{
  "model": "image denoising model",
  "dataset": "aerial photos of the United States (SatlasPretrain)",
  "train_examples": 203450,
  "image_size": 48,
  "crop_scale_min": 1,
  "horizontal_flip": true,
  "task": "denoising",
  "loss": "l1",
  "noise_std": 0.6,
  "arch": "unet",
  "norm": "batchnorm",
  "hidden_act": "relu",
  "pixel_unshuffle": 2,
  "widths": [64, 128, 128, 128],
  "blocks_per_level": 3,
  "block": "bottleneck",
  "attention": false,
  "upsampling": "pixel_shuffle",
  "init": "trunc_normal_002",
  "residual_init": "none",
  "optimizer": "normuon",
  "muon_scale": "spectral",
  "learning_rate": 0.0092,
  "momentum": 0.9,
  "nesterov": true,
  "orthogonalizer": "newton_schulz_5",
  "adamw_lr_other_params": 0.002,
  "gradient_noise": 0.3,
  "max_steps": 7500,
  "batch_size": 128,
  "epochs": 4.7,
  "lr_schedule": "cosine",
  "final_lr_fraction": 0,
  "warmup_steps": 370,
  "weight_decay": 0.0,
  "adamw_weight_decay_other_params": 0
}
Rows from block 3, named by matrix and row number. Each number is 500 + 40 x the weight over its row's rms, rounded and kept within 0 to 999. All counts start at 0. Numbers have three digits each. After the name is the row's rms in percent of the matrix's.
# convs0: reduce pointwise conv (model.enc.1.0.convs.0.weight, 64x128x1x1), inputs 0-127
convs0.17 098:464499536511497564418508505527482458525539505527474563461483556486469496485483521489426408474577455490495556527545486470452436486534460472495557516432504507481474560473531442543592454475520471518531494533517477548536559504525480539519537506590588535499490544484566594457537461489507447524478542557525457413473548498444560517490508538556489456446505570461487507474495525488540517519484
convs0.18 094:429490488467444461512438437442493465472482494549476531522471469514465517523474488529509432530471439473460499510473451427501498527444543474523536508440541487509428568507588516458515436487513537481497539585551555426534512542502557511424471522483542465494552497579480471491445479494524543500534559529547594509499532439532617486447517533465477553496508523496489516546530465442462493475482
convs0.19 093:548489540547527467499469413431474543481491445461454473446606455531502389498583481477499444484494447426508425522469564444410510515498509553564503501530551469453522444456425535497522545497467420508471507532562540480498525540479529499517457457489487510521540491524502504501493525467492458501490508513471458493524489510428451543485497496565585555492497525572525531485507527494503582485494
convs0.20 100:489539515441477626491431467531523476504497540485472528546499480493489560562533526472406513527501475410423481541490494510543495500472529487454552489485523492499446431527517471544523462457526536506467512509482449534436496467524533545557522457541488562497498511504491486475490497505586506498489501457511556524438507530538532512534484551441501495526424615488533569484391572444532528480454
convs0.21 097:490507472527438493517588465508502526496512495490507457505497426533506524474591497530527513519511526538501505571486487557537509499399487450502484540414445516458431498565530465546520563455544496537544531486537514476497528461512485529481534517448434480461590452485525479518562550515470511563565559532402505560468600517486544482541514534521481576450570543489445524508486486558481493493519
convs0.22 095:542481455501551496466482508487519553484521466490490519512456441496553511438448518469471379553508480446499523366433488504451537507507494498564499515449490533423565472500514451546537478497594496503459532474416482474462414466477572541510510521471580535490544489506509502484478536484447535549542494485510534488532445520478439446489500530529525438495501477462514579450498425502442487523482
convs0.23 100:505539523497574468400503547509500532579464504521510469530465512473528517506486475529518582457533462537456442568561483521532456493468453539440551467496493491578481474477486376553464484479518532521511521525507496515526491455523480465486581535567508503483451470536441511474510475534481536596513577508546486425439450564531559544486497517517505448527531502440496523485491498557578462536551
convs0.24 102:490493504533500478522552465521499559509526468530610508529495470495443492461453464521527529541584474496428451550545495504509540465482519490517541509528446488470517451454467515484431447524466489435464501430537465494466490510530524487487494465496439607564549497534435505510518517517457525562482562548433447605482523570476480513453460443448459556517507469509492508458393513466545501444518
convs0.25 102:582514485507484494427515478563501570500480538464511491487424534532472489576564498529443487545427527523502585507522522510476486466521535458545572493495509492469529550502556472544466546489528559516491487520502537429510495448545415627491500491478453484463496482526512557478535454502457505575511529557484500447478470514538534461533532571475455546540481555559446516604462468482459474485496
convs0.26 100:531506514511508608554546461550486512525595488539553480507511539481495509515498499483441514487526452494500509528474512532480456472401428509549461498468460505547472463533521486512507440518557481458516473497484434498521432497539543465479437546577456507520550587543534538492547502485428450505538517531577519488478556421478526566526502475433508534463559566510517515562460430539506573528531
convs0.27 099:504495516511529513431477489574551470514542458513508459535564505430483450437478466520461528528472509478517484524452415571540550467496470464475555487543458504524527499491507518505490569450463499441501504417473528539583532493496472438535474473443539488446415528513462401462445487473464482468524557559515449454553426461517484453503504537502514567518441506463560509449475505447591498481485
convs0.28 092:466538519472558560534510542456494538529583486524494484503578471543437509515543485527508514531487523493475454544532418526463531533544459567537471467543496458521499512450514443515542511512552478422502409469530481534512589477536538525466559512564497489479486481532467541456518476527530501525517528545484482510470478514467560530508517521455473538643587473516402451480497478584539486547480
convs0.29 106:615549544502464578523543501503474533420527461554446552536509481558528492469436470461559475546443488534527482520456520535476559498527480520507516488565436468522522478536459445587423464509503515513467494496501497459467450560540509523453516530485514553490450481507404483511500517541500455484494453486552478546543499473563495456503486422576575442459481517517502511504502509421453433454524
convs0.30 095:474511475578548556565523502457556447529523549479487518476535488509477423531490506523485536556555446517539532531529462495489487540495529453447504522519504515480505521432565571501474572516486502400528530443431492525531438491534479564530502517505495482458445447511513481594517460524492513542471450439489551565560528533552460474427467439532419498511529539499534550555502461459570517451544
convs0.31 095:466531487565522456489464576449483452565402450431470444505510551573499512497437422465454526436491472516502480468490487461479371499518425493512471521526488507466522548481488537493492495460500471543468553513466591541476441508504577488504575482527513515502533447497483445465439485571460494494497522524500393517600534525474492522507461504514534497548493516526517548447490510500460522489474
convs0.32 095:488570536495518569528456530468519475481510523481544488662550563523567526530502502511568513524500581552568536557520564498570414505463497498477398490527508542479565497501505452540487417498493497537444493500513523532540472489531486543522516549480431550416514548502480548485516533536488504487545478500460499477530491576485538491466512526572473551511508483497509517523555554493486508501562
convs0.33 098:508595440535501492544446572424453527487455473532493502482490500476568471519488511524511451536513544459478594536501525588517487546491501532508487577416482454468486443531500507466484489450555457467490506508578518478512443532470502483521447425507578491560554428456570511549539469521474493421479482455433540536558485583487534539469514525494525474470508508494442504470477492567480500548519
convs0.34 100:484524499520396511502545499450464542475487424424439410560445589527535535502490468515460434502450436520422554561534439485512541451456485449565457503534561450487531481519509439438496497507517507479563482500536469510615546561536478535583503515488490526486525492570532423523492463508537536508465459517510545494478440498492461488463506493476533560488521539540474498504497512481479474512509
convs0.35 098:490477411487456503482558511468549507455485466522521511500465515463436545511531457584543544571536569441519500546513495492523499499521506459546504509544505471450483452477560529556529515550465476424549440569446493501497444508548494498485537526539397470508472496545472480551510535495504530499506517529529526539472550548439556513529494545469567572496575518488503515553427585451432552465559
convs0.36 102:482497464481466515446533493565498461466502499428488478467567511522538492568610547543553468530490481502597500507509456514532547487475487569523475515489539540547494472533491507537577517424494516449495496515483526488524476558564486497462506519527501542479445569525540483505537542553529555487445461429527468450507520572499459461422587457535483560458465480481466547608455439519478538508507
convs0.37 098:522420527477574514430505478467455547518486423491502533446417488491563488443490435480481522478531556526483501504487570457508505463540450521418532482522562445516513450451507481510436486523468474506445514397514486393467509485545474476531464481540588522474469470407474488554503514547519507435468480534517486477522430503559502491495506520524413520463485552512515488543543535430545521508492
convs0.38 108:537469550434579513525522548517519543550534558492494419547531574507582466519586539500457485607530491388504506478557531526477514473525511463493525453506504523550518530506494569519507478516496495533488444481541435570505553491447577561508476453531484510510572539495503532491465490523551504483514525512542446560445510586481470562481452522531481526518507450448514552527562502481531487546491
convs0.39 101:538511488584542545511508502442455608424450473448565518511549387482514545534501418430497503465543474435470518486564502475487518509434495513522548546513514480458525533464521536515481497527518482502461506487541560537418454484463553451537545521425434532493487486469568491520447565503478489491502456524489494486527523550453575505476485549476459476492566543435467489434511527465500478554488
convs0.40 102:537461478568473531456523536432567465485504538488483475494476548471516441477565520519437523429445510509549497484483474469537503497452548435498511463496492440452515471579454521450531483483529534494498462532488510539451412479485548489569471507550546491576541536478522501532525480486478424435477440558490556486520528482517571473567530482453611520494474595488507433438491549532518541513470
convs0.41 092:529480516507463502541472531450552485482540469482518504554539524528481473491531526521603516524410560447522504533497511503499457552489555525551460471537548490504497460502558493466546528552469492460468511526540523407552538487554539431452580509536458476521540494542521510496514576552560445534503567521496469555506440509492487419511548513531479477505456536472453553526549496482493593497628
convs0.42 088:520474449499491503525440480456521597486477441532557505441541506456544439523517536553509462563449522466549454504525467500416418469485449517584549423557514475517529476493481500439519533488562579467421546506529448478562476484522513568482525472464455466481518498512531552551466535519503493497546518508499537470398448502503473487519518515494408462543513516502475479441510490533497467584548
convs0.43 095:531510538508507487506474585498446443535479472465483556516518463518460435483481534437591492510403554535546487477512490497490504472489508544482463486515551478435551616474570543495521542392528480520496501442450517549466482476502483513513553552481474510527402500517498501432446548569493526494564470476533498530489474530479508576461507552550460492522541564527498544484447425462516443493491
convs0.44 096:484460515422537508466531464465448463526444480458431477497490475459523616446424521467477456454567529482475472524464493572519595500511521550497469499483534461525520516593473558476502585515593501479463515481544504547463559576447567419454498545459457468514523538505458433502474492506444451479559469526490476511441479474523492492520507535503553501487496453487522464455500482495498444453508
convs0.45 107:530483511456534557510478594501523497437509518581477512493543513493518495501609497587501468458544516452484490494488509429505470513435537461543432468441526563547476552500516522452478471443452630487527481568551437506534528516600535570520531532528543551493495468530458482517504531546507439504504543479509494493565563571485498511458514483456439475479516502444466489487484525506475535462472
convs0.46 092:537548521540510494533497506467579495476425490490506468491471507510453568490490587483491512479544511527479474485458628511542455546495500531459531492535519497524505480585524474417501457535520493525545514475490526541542486501508509529532524540487471556446463493537473587469479541502479466503515503465515465474398562548534555519471606595528559531459544464532497537482472455528474501550612
convs0.47 103:507445494506418532487474537482519399523522582517427537466422467491513520479523483517413476487603493490506445453442496521544441521559532527504482486505556508458449480528520521563525512496527439508497500468529526540494483535516543526487492507527453540519460427536484524464526479516457457485447446426498462439541391444454479515535467447544482500474461492539530517545494587428435517517495
convs0.48 089:538470460441526467495486430542495504505518543520475527592438516553533494528477508507460522474460489570552474469442540532425520475551483529438508491530496519561429514469508576495545551509496543464529623453493519533504458509437487525487538484494434507501556523505421454451473509454465544524500492432521461461485519514512550570438381448476482499458449498502431476517475468508532456482531
convs0.49 101:493491555476474489523499463525508402559500502512502512596436499527588511474546531526514529493493511561491479538419510518590485536529480496540419464537482470465551544442526523499538543468556485551557475540502471557466486505541433533503538514466571476497499534489578576525520527475499493520485557460549510530502460450497535520528440493517594482495488498540599451531532570437449544521502
convs0.50 102:465462503432526444450564464526541549533490438551484529538506486489457420485493543410547523556506489497524483483540484447544570467436490501499529480563490524470511579443577504443505529497489563474475477485516587445494530452445498587484496494448515565507475478516610498479539477504495551522569479479457456445560515549552475555550469541473478522512513572481523478490540537510479470525508
convs0.51 102:498497485443501493507464555341556512542465494544517482395481581525541440464567524575492531555456495456511487450437485513459492514467493490493553531549488462529432495491479544524509442487503482479497503392504464561477458502504574499443570531420482530513533503534524499530457464482512515502499490554565469501527520527491480459460506474499532487520491513446493507448587494434523531455533
convs0.52 093:478559458516587522456459474469515474526436586496426524537483544465444489492533536449525487553477485488423470482486515505599531528512448455484508523486509486423467446500508478529530512503505536434562539463505435486524571544481476519483569447506451579532507542469450526447456515478513543512479515486533466556504584514531539470488516547510482513576455438446434527561496479429485539440502
convs0.53 104:468439530507485495520393517477480435555510501568483526531554495492546552502494540571483395451510378473469551494447503533524471519524561531424476453435508524500470488495496514522535552503456523490490455505527493537502424545481456546482472451468415462524514520474515532536507494458567492470498548543559514402521519434514497597518516479446510537526502470475463495424532498511478513493535
convs0.54 097:454432535450491516515463546580502481487472505453438554485536544513453480519501529581459491505449546498513522508439450555501521514602506445534533498509487516538456499521451520544504492398540529539475505509531531486454470519532500553556478560486547455523529489491481515531467504494583451488550487513543525482569571477545556495502497584494623542485497491481576430532472543469499579499510
convs0.55 105:414446566534539499439471486473449538441529511494493472555458468475510498516438500514477479472487491424509514513500416554495459527477504470544502450548485440517481442490507460446553478553482532490410483482479500439506511524524532509553409535455553436556507448538567525513495564545483521443498484530574528522444500463498472453489513421438544428550519566478560478483496538440486523538457
convs0.56 093:518459530465518483493483461471465541445467450476593489517584457529537559517490511470536388439461529502549530464529501435508520505485538490471529526606455469474518562499517450531514516549532477554467552490498413534505466465510443460466484549477515449526478451462502524491436484495520469579462552432515533537519506494476419555438469537466505555547474493433524505512474442554464462458535
convs0.57 094:527498524558403526505524526455504560449506511454598501530466528507474472521458557472545467536488509516564595486589520483466492557499475509476451410530551537542498495448518451467526582514514540529441464473400485472511514500482505519504464452505575458498533490525559459481454480469517497567465506524476535404476500475487536532506505497459504574551532556482511422505438500489489489571471
convs0.58 104:489588491480546552515536536462563567553486515512497449530556498484452444507422465486465541499453455463481558474506462497514472506532503533495483464588444509497472494541513475503471475481409524452527452490511486546468545373509524497548579514591492515466540467474458526448506491447447460514471520437541479449491447562530492494467517484468503478583506490528510450536380472526495468520506
convs0.59 100:503441489486481422463492548467488610485491473495436474517442471513606462520495467532440492458506530485494483545494428548515538514559506534499490450498517537519523526498407550482528562562526456499488514528465523500507494586548493521437492524492473562503576469489520383499464555493552488448487528466425563486494516450436475501512503477460488517552516536489471530473606507493483491532431
convs0.60 110:543502443463492464452485497521476557498526483471586498549512512418436470567464489542534488441547517475470547468583439467499460462449439490529518461590474514425495549490522544516481503471436491486474474541476488476477545528502541530442455453526506489465403475535545466510459515511480525510538461445499518497557502525587492422421573540456520512529579501496516504520534467486578438482492
convs0.61 097:535497569457490478529518485570533547609519569496498518527514490434499529425420491438513467550551415566502502479497538467466479438523495501522491466456429453503474465558497413555469480506521501536449499505492482499528448494460461477437456582510544450454473518510395459512502535505544558462530514494490522482457459481524494452502456473539543531536477408551528506484543540541472511460458
convs0.62 095:458521556458528479494491499509479480459524526560477528450457499519568551529530437474495513546481445517495491566472486489499477502542540428553442533374528509532445529533576553561538490442521499495473429521564495522557542583517502565482518557514544509559505535430438442575480513504496530476563485512525519487513474433496523549520502451481493531439421520510542548548478463524518566462502
convs0.63 100:483464508517491567473411461428532496543498527531471524448537522516462533500499460435427521424540536471474508500533435477486468498483509482503545513491487528544504465482464485498471467570442529510435549463450537497459492430524531483489500512482518532432511476504503510469514514491512405443539477493497493588483425441560540501564549552494517436555478590492504507400532506548391466547479