config.yaml
arch: "unet"
model: "image denoising model"
dataset: "aerial photos of the United States (SatlasPretrain)"
train_examples: 203450
image_size: 48
crop_scale_min: 1
horizontal_flip: true
task: "denoising"
loss: "l1"
noise_std: 0.6
norm: "batchnorm"
activation: "relu"
pixel_unshuffle: 2
widths: [64, 128, 128, 128]
blocks_per_level: 3
block: "bottleneck"
attention: false
upsampling: "pixel_shuffle"
init: "trunc_normal_002"
residual_init: "none"
optimizer: "normuon"
muon_scale: "spectral"
lr: 0.0092
momentum: 0.9
nesterov: true
orthogonalizer: "newton_schulz_5"
adamw_lr_other_params: 0.002
gradient_noise: 0.3
steps: 7500
batch_size: 128
epochs: 4.7
lr_schedule: "cosine"
final_lr_fraction: 0
warmup_steps: 370
weight_decay: 0.0
adamw_weight_decay_other_params: 0
Rows from block 12, named by matrix and row number. Each number is 50 + 15 x the weight over the matrix's rms, rounded and kept within 0 to 99. All counts start at 0.
# convs0: reduce pointwise conv (model.decb.0.1.convs.0.weight, 64x128x1x1), inputs 0-63
convs0.7:50 59 55 41 66 57 58 50 50 34 61 37 47 51 56 54 55 68 41 42 31 55 41 62 55 24 32 56 39 62 64 60 65 56 70 41 58 49 46 41 72 31 64 27 49 70 54 43 38 63 58 41 54 55 46 24 83 40 39 45 64 70 68 24
convs0.8:47 76 42 45 71 38 51 29 36 58 76 67 42 50 55 66 44 52 68 33 63 41 30 55 87 43 49 35 37 30 51 36 47 55 63 46 61 80 51 53 43 64 56 32 52 37 31 42 33 54 61 37 49 30 65 42 44 51 53 30 62 45 41 46
convs0.9:39 36 54 31 53 41 46 44 40 53 51 71 52 72 57 60 51 74 53 61 54 72 46 64 60 47 39 40 61 71 42 12 65 58 40 52 44 61 59 56 75 49 39 55 71 51 72 37 63 53 57 65 51 40 39 45 37 58 39 55 17 37 50 35
convs0.10:54 52 00 37 45 60 45 30 71 21 37 36 44 25 35 51 59 27 30 26 60 76 67 36 34 36 48 41 43 42 43 65 69 18 51 61 50 46 45 50 43 56 29 77 60 36 49 61 41 42 67 65 62 32 55 59 67 42 43 46 49 44 63 41
convs0.11:42 59 49 57 54 52 51 37 48 41 35 48 44 55 63 60 50 67 33 47 38 27 44 35 48 49 55 59 48 33 63 52 51 54 52 37 16 17 50 58 35 58 64 28 55 83 28 46 65 22 55 66 48 53 70 63 44 73 52 27 47 48 63 67
convs0.12:50 38 56 36 25 53 53 55 52 56 65 68 58 42 79 60 56 34 44 76 38 71 53 39 58 65 34 56 61 26 37 28 49 70 85 68 40 62 50 69 48 44 27 34 23 43 35 31 51 29 40 31 48 60 20 51 27 32 58 39 52 78 29 38
convs0.13:45 53 46 60 66 39 54 36 48 57 67 60 43 38 21 64 35 67 64 40 60 49 62 69 14 66 55 44 55 22 52 54 58 41 31 43 71 61 43 51 21 33 65 58 68 51 67 46 46 47 24 63 77 28 43 66 60 42 38 54 54 27 60 70
convs0.14:44 64 70 29 34 57 45 32 58 27 27 61 38 21 75 24 40 66 32 40 36 44 23 64 45 51 44 22 59 37 29 55 45 62 37 72 67 25 39 51 60 33 51 31 97 25 56 50 70 41 42 66 63 55 38 60 60 50 31 52 43 57 36 53
convs0.15:39 23 68 71 43 53 55 32 66 45 11 58 53 71 40 67 47 57 32 47 26 33 09 46 53 62 41 33 56 46 33 23 62 45 64 66 44 27 44 51 71 29 42 64 74 58 43 48 36 63 73 52 50 52 48 51 42 49 24 66 68 51 64 86
convs0.16:70 47 34 64 36 59 62 99 44 61 47 51 61 62 63 46 65 74 57 39 44 51 26 74 44 63 35 45 45 61 78 62 51 52 45 33 37 87 49 02 73 36 40 46 46 49 75 29 50 36 22 48 32 43 55 26 56 46 66 41 63 65 43 40
convs0.17:53 54 44 95 33 65 48 42 55 43 54 56 60 79 43 45 50 63 63 27 39 27 39 60 42 52 57 35 37 53 53 70 22 37 64 72 51 54 41 31 57 37 57 80 56 70 43 58 43 61 55 48 63 82 76 72 81 38 50 49 47 78 44 45
convs0.18:55 67 34 46 55 38 59 38 75 52 55 48 43 83 40 43 55 77 41 63 51 45 59 44 33 37 55 31 54 51 74 48 43 33 46 48 65 41 71 36 42 68 62 63 53 42 53 47 42 59 62 35 60 35 79 67 34 57 51 41 52 23 39 42
convs0.19:59 62 48 59 54 20 46 66 51 56 49 58 31 43 63 48 52 44 58 53 75 67 33 55 27 35 68 39 64 65 77 63 13 67 49 26 51 44 46 00 52 40 56 75 58 54 82 44 70 64 54 54 66 56 57 41 58 63 55 35 71 42 49 55
convs0.20:18 29 28 14 34 62 48 26 30 34 61 62 66 38 55 29 57 53 15 39 53 50 61 55 68 71 46 29 38 54 50 70 71 65 54 39 80 41 44 89 45 37 37 49 42 28 17 28 52 67 47 30 40 35 02 49 46 80 60 66 60 24 69 53
convs0.21:48 80 39 62 34 29 09 50 23 57 48 79 34 31 50 22 53 46 85 58 55 60 52 72 50 40 68 34 33 71 44 44 43 54 45 49 63 81 44 48 28 53 27 47 39 44 37 24 57 25 62 32 55 65 16 46 32 50 68 45 62 45 55 63
convs0.22:53 60 76 67 20 59 71 34 52 51 38 68 57 39 54 46 33 54 22 45 34 44 49 32 35 61 51 35 34 45 53 56 68 27 57 63 73 33 68 45 81 68 51 28 63 57 30 56 58 46 46 82 58 61 45 42 48 54 68 34 58 79 43 77
convs0.23:77 52 72 70 61 82 88 68 52 57 49 82 40 48 50 13 35 73 49 68 50 30 29 57 17 42 45 30 59 90 60 71 22 58 46 29 19 49 68 57 54 60 69 52 42 70 68 53 60 29 45 43 70 27 50 51 66 60 52 57 36 44 57 53
convs0.24:41 46 79 36 58 63 74 63 45 51 45 51 57 42 69 46 57 41 30 60 51 88 49 40 49 65 39 41 17 65 40 47 46 46 47 46 38 50 45 72 40 44 60 49 62 29 74 43 46 39 49 42 43 55 68 75 54 32 37 49 60 61 61 57
convs0.25:48 64 25 33 45 27 49 61 53 37 46 77 45 73 34 46 19 48 53 60 54 53 75 44 55 66 44 55 74 53 59 71 17 50 49 44 55 48 42 25 39 38 79 65 32 53 57 65 63 50 52 47 25 63 26 35 44 58 64 54 60 50 46 41
convs0.26:71 52 51 22 73 66 44 39 42 42 57 68 55 37 44 60 84 70 78 33 38 47 45 54 71 81 47 34 45 53 53 57 51 64 56 80 49 45 20 42 40 47 63 36 54 37 38 28 29 62 46 53 50 79 32 67 48 62 47 79 29 73 40 33
convs0.27:66 65 76 63 57 85 53 44 34 60 50 47 82 62 58 47 20 63 32 41 39 38 40 54 35 76 42 51 42 62 40 50 35 18 19 45 39 29 67 52 79 59 44 61 28 71 44 64 31 48 48 44 45 17 46 26 65 62 40 51 63 27 46 72
convs0.28:52 68 43 50 28 67 64 37 48 48 73 54 44 58 62 24 44 31 46 59 46 65 26 56 51 27 59 24 31 56 44 54 73 53 65 55 37 62 51 39 38 36 52 51 31 58 55 45 58 52 60 16 39 26 63 85 37 67 46 50 77 57 37 66
convs0.29:46 71 38 34 75 45 43 41 38 42 45 51 54 30 82 58 57 46 40 55 38 77 43 56 63 57 67 52 40 48 66 63 35 49 41 41 54 75 46 52 57 55 81 58 67 56 52 37 49 38 77 30 26 66 42 73 69 33 33 46 55 35 39 47
convs0.30:54 27 39 46 56 56 58 52 65 51 64 62 51 64 59 49 67 38 65 62 64 34 62 53 77 52 33 55 62 72 51 20 28 76 63 69 48 41 42 28 30 58 30 73 49 49 53 49 41 45 36 49 70 55 37 56 54 35 69 35 33 44 44 74
convs0.31:55 38 59 68 87 33 46 58 63 23 37 59 51 61 80 44 51 67 40 59 48 34 45 53 59 43 58 50 42 53 62 66 41 86 55 73 47 58 49 78 28 44 64 45 42 36 47 24 79 40 53 62 47 46 40 42 23 35 73 74 46 58 28 40
convs0.32:26 58 49 41 70 31 35 66 56 62 69 45 58 58 42 26 35 74 41 40 61 28 35 59 58 53 26 36 61 37 68 53 45 44 72 29 51 46 54 47 62 55 73 51 52 29 52 29 75 73 61 26 43 78 37 43 74 43 69 36 29 44 56 55
convs0.33:60 55 54 55 73 61 29 49 38 66 66 42 66 74 60 41 58 59 40 42 42 47 69 25 37 73 39 24 74 51 48 53 28 04 51 42 49 59 34 52 43 13 59 64 60 63 49 54 28 60 55 55 47 43 36 48 55 56 48 53 24 32 57 49
convs0.34:53 12 29 63 82 44 36 44 41 62 45 67 45 39 82 47 39 44 59 53 55 43 51 20 65 25 53 44 61 22 47 48 26 53 47 18 33 45 46 47 52 37 63 70 31 33 37 59 60 72 35 41 47 27 59 47 26 58 64 52 52 48 33 46
convs0.35:32 69 29 55 34 56 27 48 55 55 65 47 57 72 19 56 71 39 35 39 53 50 62 33 59 34 44 91 50 48 38 72 59 41 87 54 31 57 64 38 44 30 47 61 40 31 63 59 42 39 68 70 50 43 29 93 36 57 70 55 68 24 61 47
convs0.36:40 66 47 26 55 53 45 46 39 67 43 43 71 43 52 48 48 61 08 65 54 59 43 51 46 37 47 50 20 41 43 55 50 52 39 45 41 62 45 28 35 36 51 64 51 53 61 44 46 53 72 54 67 66 74 40 48 31 67 74 21 56 35 79
convs0.37:39 30 37 39 39 58 55 60 45 17 28 98 43 68 64 37 60 54 59 62 58 35 59 60 33 12 61 54 66 64 83 90 68 70 57 53 49 65 59 64 23 52 39 40 77 57 48 66 36 48 56 43 40 53 68 31 72 43 36 23 37 35 62 63
convs0.38:52 52 48 53 44 31 58 46 44 46 52 34 51 56 31 12 17 41 57 71 29 30 32 65 21 34 36 27 66 59 57 53 35 34 58 51 93 32 34 37 61 56 80 63 27 35 50 44 42 53 48 43 27 54 60 52 63 22 78 46 34 32 67 33
convs0.39:68 39 34 55 41 45 64 49 76 70 48 36 63 28 54 48 71 35 72 07 75 61 59 45 73 13 21 00 24 13 48 64 47 41 46 60 53 59 31 30 66 51 37 46 38 54 40 59 46 21 36 52 67 57 54 49 84 27 34 52 38 53 39 59
convs0.40:34 49 23 70 81 48 46 71 55 76 39 49 52 48 35 47 68 39 61 31 42 49 51 41 64 41 52 33 53 38 63 52 35 75 81 46 68 75 81 46 37 64 54 65 59 70 57 11 20 51 43 41 50 78 36 50 63 52 56 63 59 76 26 52
convs0.41:28 52 44 55 64 36 63 64 80 57 40 54 50 52 63 31 55 40 59 35 54 60 56 55 53 56 46 21 62 61 48 56 49 49 51 38 51 55 35 51 64 50 50 52 53 61 70 49 48 60 47 49 38 73 58 29 24 54 20 52 40 59 53 41
convs0.42:38 41 55 54 41 33 50 43 63 46 36 47 58 57 38 39 45 45 54 48 31 31 60 34 56 73 75 53 63 76 60 35 57 27 55 44 71 67 43 69 37 47 40 69 68 63 31 45 52 53 54 63 53 39 46 60 43 63 48 26 55 77 48 47
convs0.43:54 65 62 55 63 41 31 37 76 62 21 70 43 70 35 42 55 42 68 91 53 71 71 36 80 62 70 65 59 61 45 28 51 46 51 42 47 24 68 60 36 45 67 60 86 56 61 43 38 52 67 59 46 54 42 53 55 55 61 53 38 68 38 40
convs0.44:23 62 42 40 33 47 58 46 49 35 70 49 23 57 54 37 67 44 64 61 35 55 76 58 38 56 56 36 50 92 52 49 27 24 46 68 52 70 57 48 82 36 40 39 30 57 48 55 42 46 21 70 51 45 31 49 55 64 56 37 50 44 37 26
convs0.45:58 54 51 59 40 45 38 57 39 56 85 57 63 63 53 58 55 45 58 29 52 46 53 56 39 38 48 35 67 80 46 28 38 37 75 43 49 67 37 45 40 81 46 52 45 35 48 35 67 45 59 70 47 23 37 60 61 66 45 45 36 65 51 46
convs0.46:44 20 54 40 41 49 53 49 54 32 40 08 77 27 63 53 33 56 65 35 39 72 26 71 55 66 56 39 40 53 51 62 70 45 46 67 49 63 46 24 67 66 73 39 41 67 72 52 48 70 55 72 30 76 19 46 57 61 29 58 56 27 44 52
convs0.47:36 56 56 43 35 65 36 83 46 43 51 60 47 34 45 60 40 50 53 69 56 52 51 50 33 36 68 24 61 39 51 41 18 55 67 33 59 41 38 65 45 73 52 64 63 28 78 57 54 57 30 32 70 32 50 59 58 44 67 64 37 59 33 25
convs0.48:51 57 42 28 80 34 52 37 37 39 32 63 46 39 19 41 26 51 59 65 62 39 36 46 70 60 57 63 35 49 26 70 45 55 45 33 43 51 55 74 26 35 76 43 30 73 85 43 52 20 61 50 59 56 34 23 50 52 36 37 50 34 57 45
convs0.49:34 70 57 29 46 42 62 51 53 47 50 45 30 40 74 35 91 61 38 40 71 34 36 47 63 70 56 46 38 83 41 49 49 55 34 37 80 43 54 51 82 73 43 39 25 61 54 46 46 61 46 50 23 35 27 47 88 40 65 78 56 48 89 44
convs0.50:46 55 38 60 28 65 42 36 60 67 53 42 65 47 42 83 43 66 40 47 83 54 57 73 63 42 72 42 50 41 63 45 40 44 43 58 43 46 20 38 41 39 48 78 42 07 81 43 60 37 30 46 53 31 49 56 46 50 31 64 52 31 48 65
convs0.51:46 59 48 29 37 61 37 54 36 26 73 94 49 43 40 33 80 37 22 56 43 77 47 63 29 62 43 41 38 62 59 43 51 30 70 46 42 44 30 42 58 78 60 55 21 69 32 15 48 52 25 49 32 70 42 50 48 56 52 59 44 61 52 32
convs0.52:47 81 65 47 44 68 55 42 22 80 42 56 46 58 68 42 53 47 51 43 60 78 68 59 49 54 36 56 48 27 24 67 47 28 31 49 80 48 25 20 26 17 30 41 85 44 48 28 53 37 39 51 48 57 30 50 36 45 09 34 54 39 51 38
convs0.53:48 58 56 53 65 61 59 86 45 62 56 43 18 39 40 58 45 37 44 49 50 49 64 46 46 64 62 61 42 61 60 58 36 42 66 14 60 25 54 18 49 49 71 30 76 28 75 32 68 99 55 33 45 56 75 56 59 66 39 02 81 56 34 41
convs0.54:71 56 35 67 30 35 61 53 57 52 38 64 66 64 57 39 33 45 37 52 44 55 54 52 36 51 51 50 37 46 37 59 47 56 45 51 69 56 73 50 55 59 72 46 67 57 37 29 60 65 52 63 53 53 42 57 88 57 07 40 55 71 26 64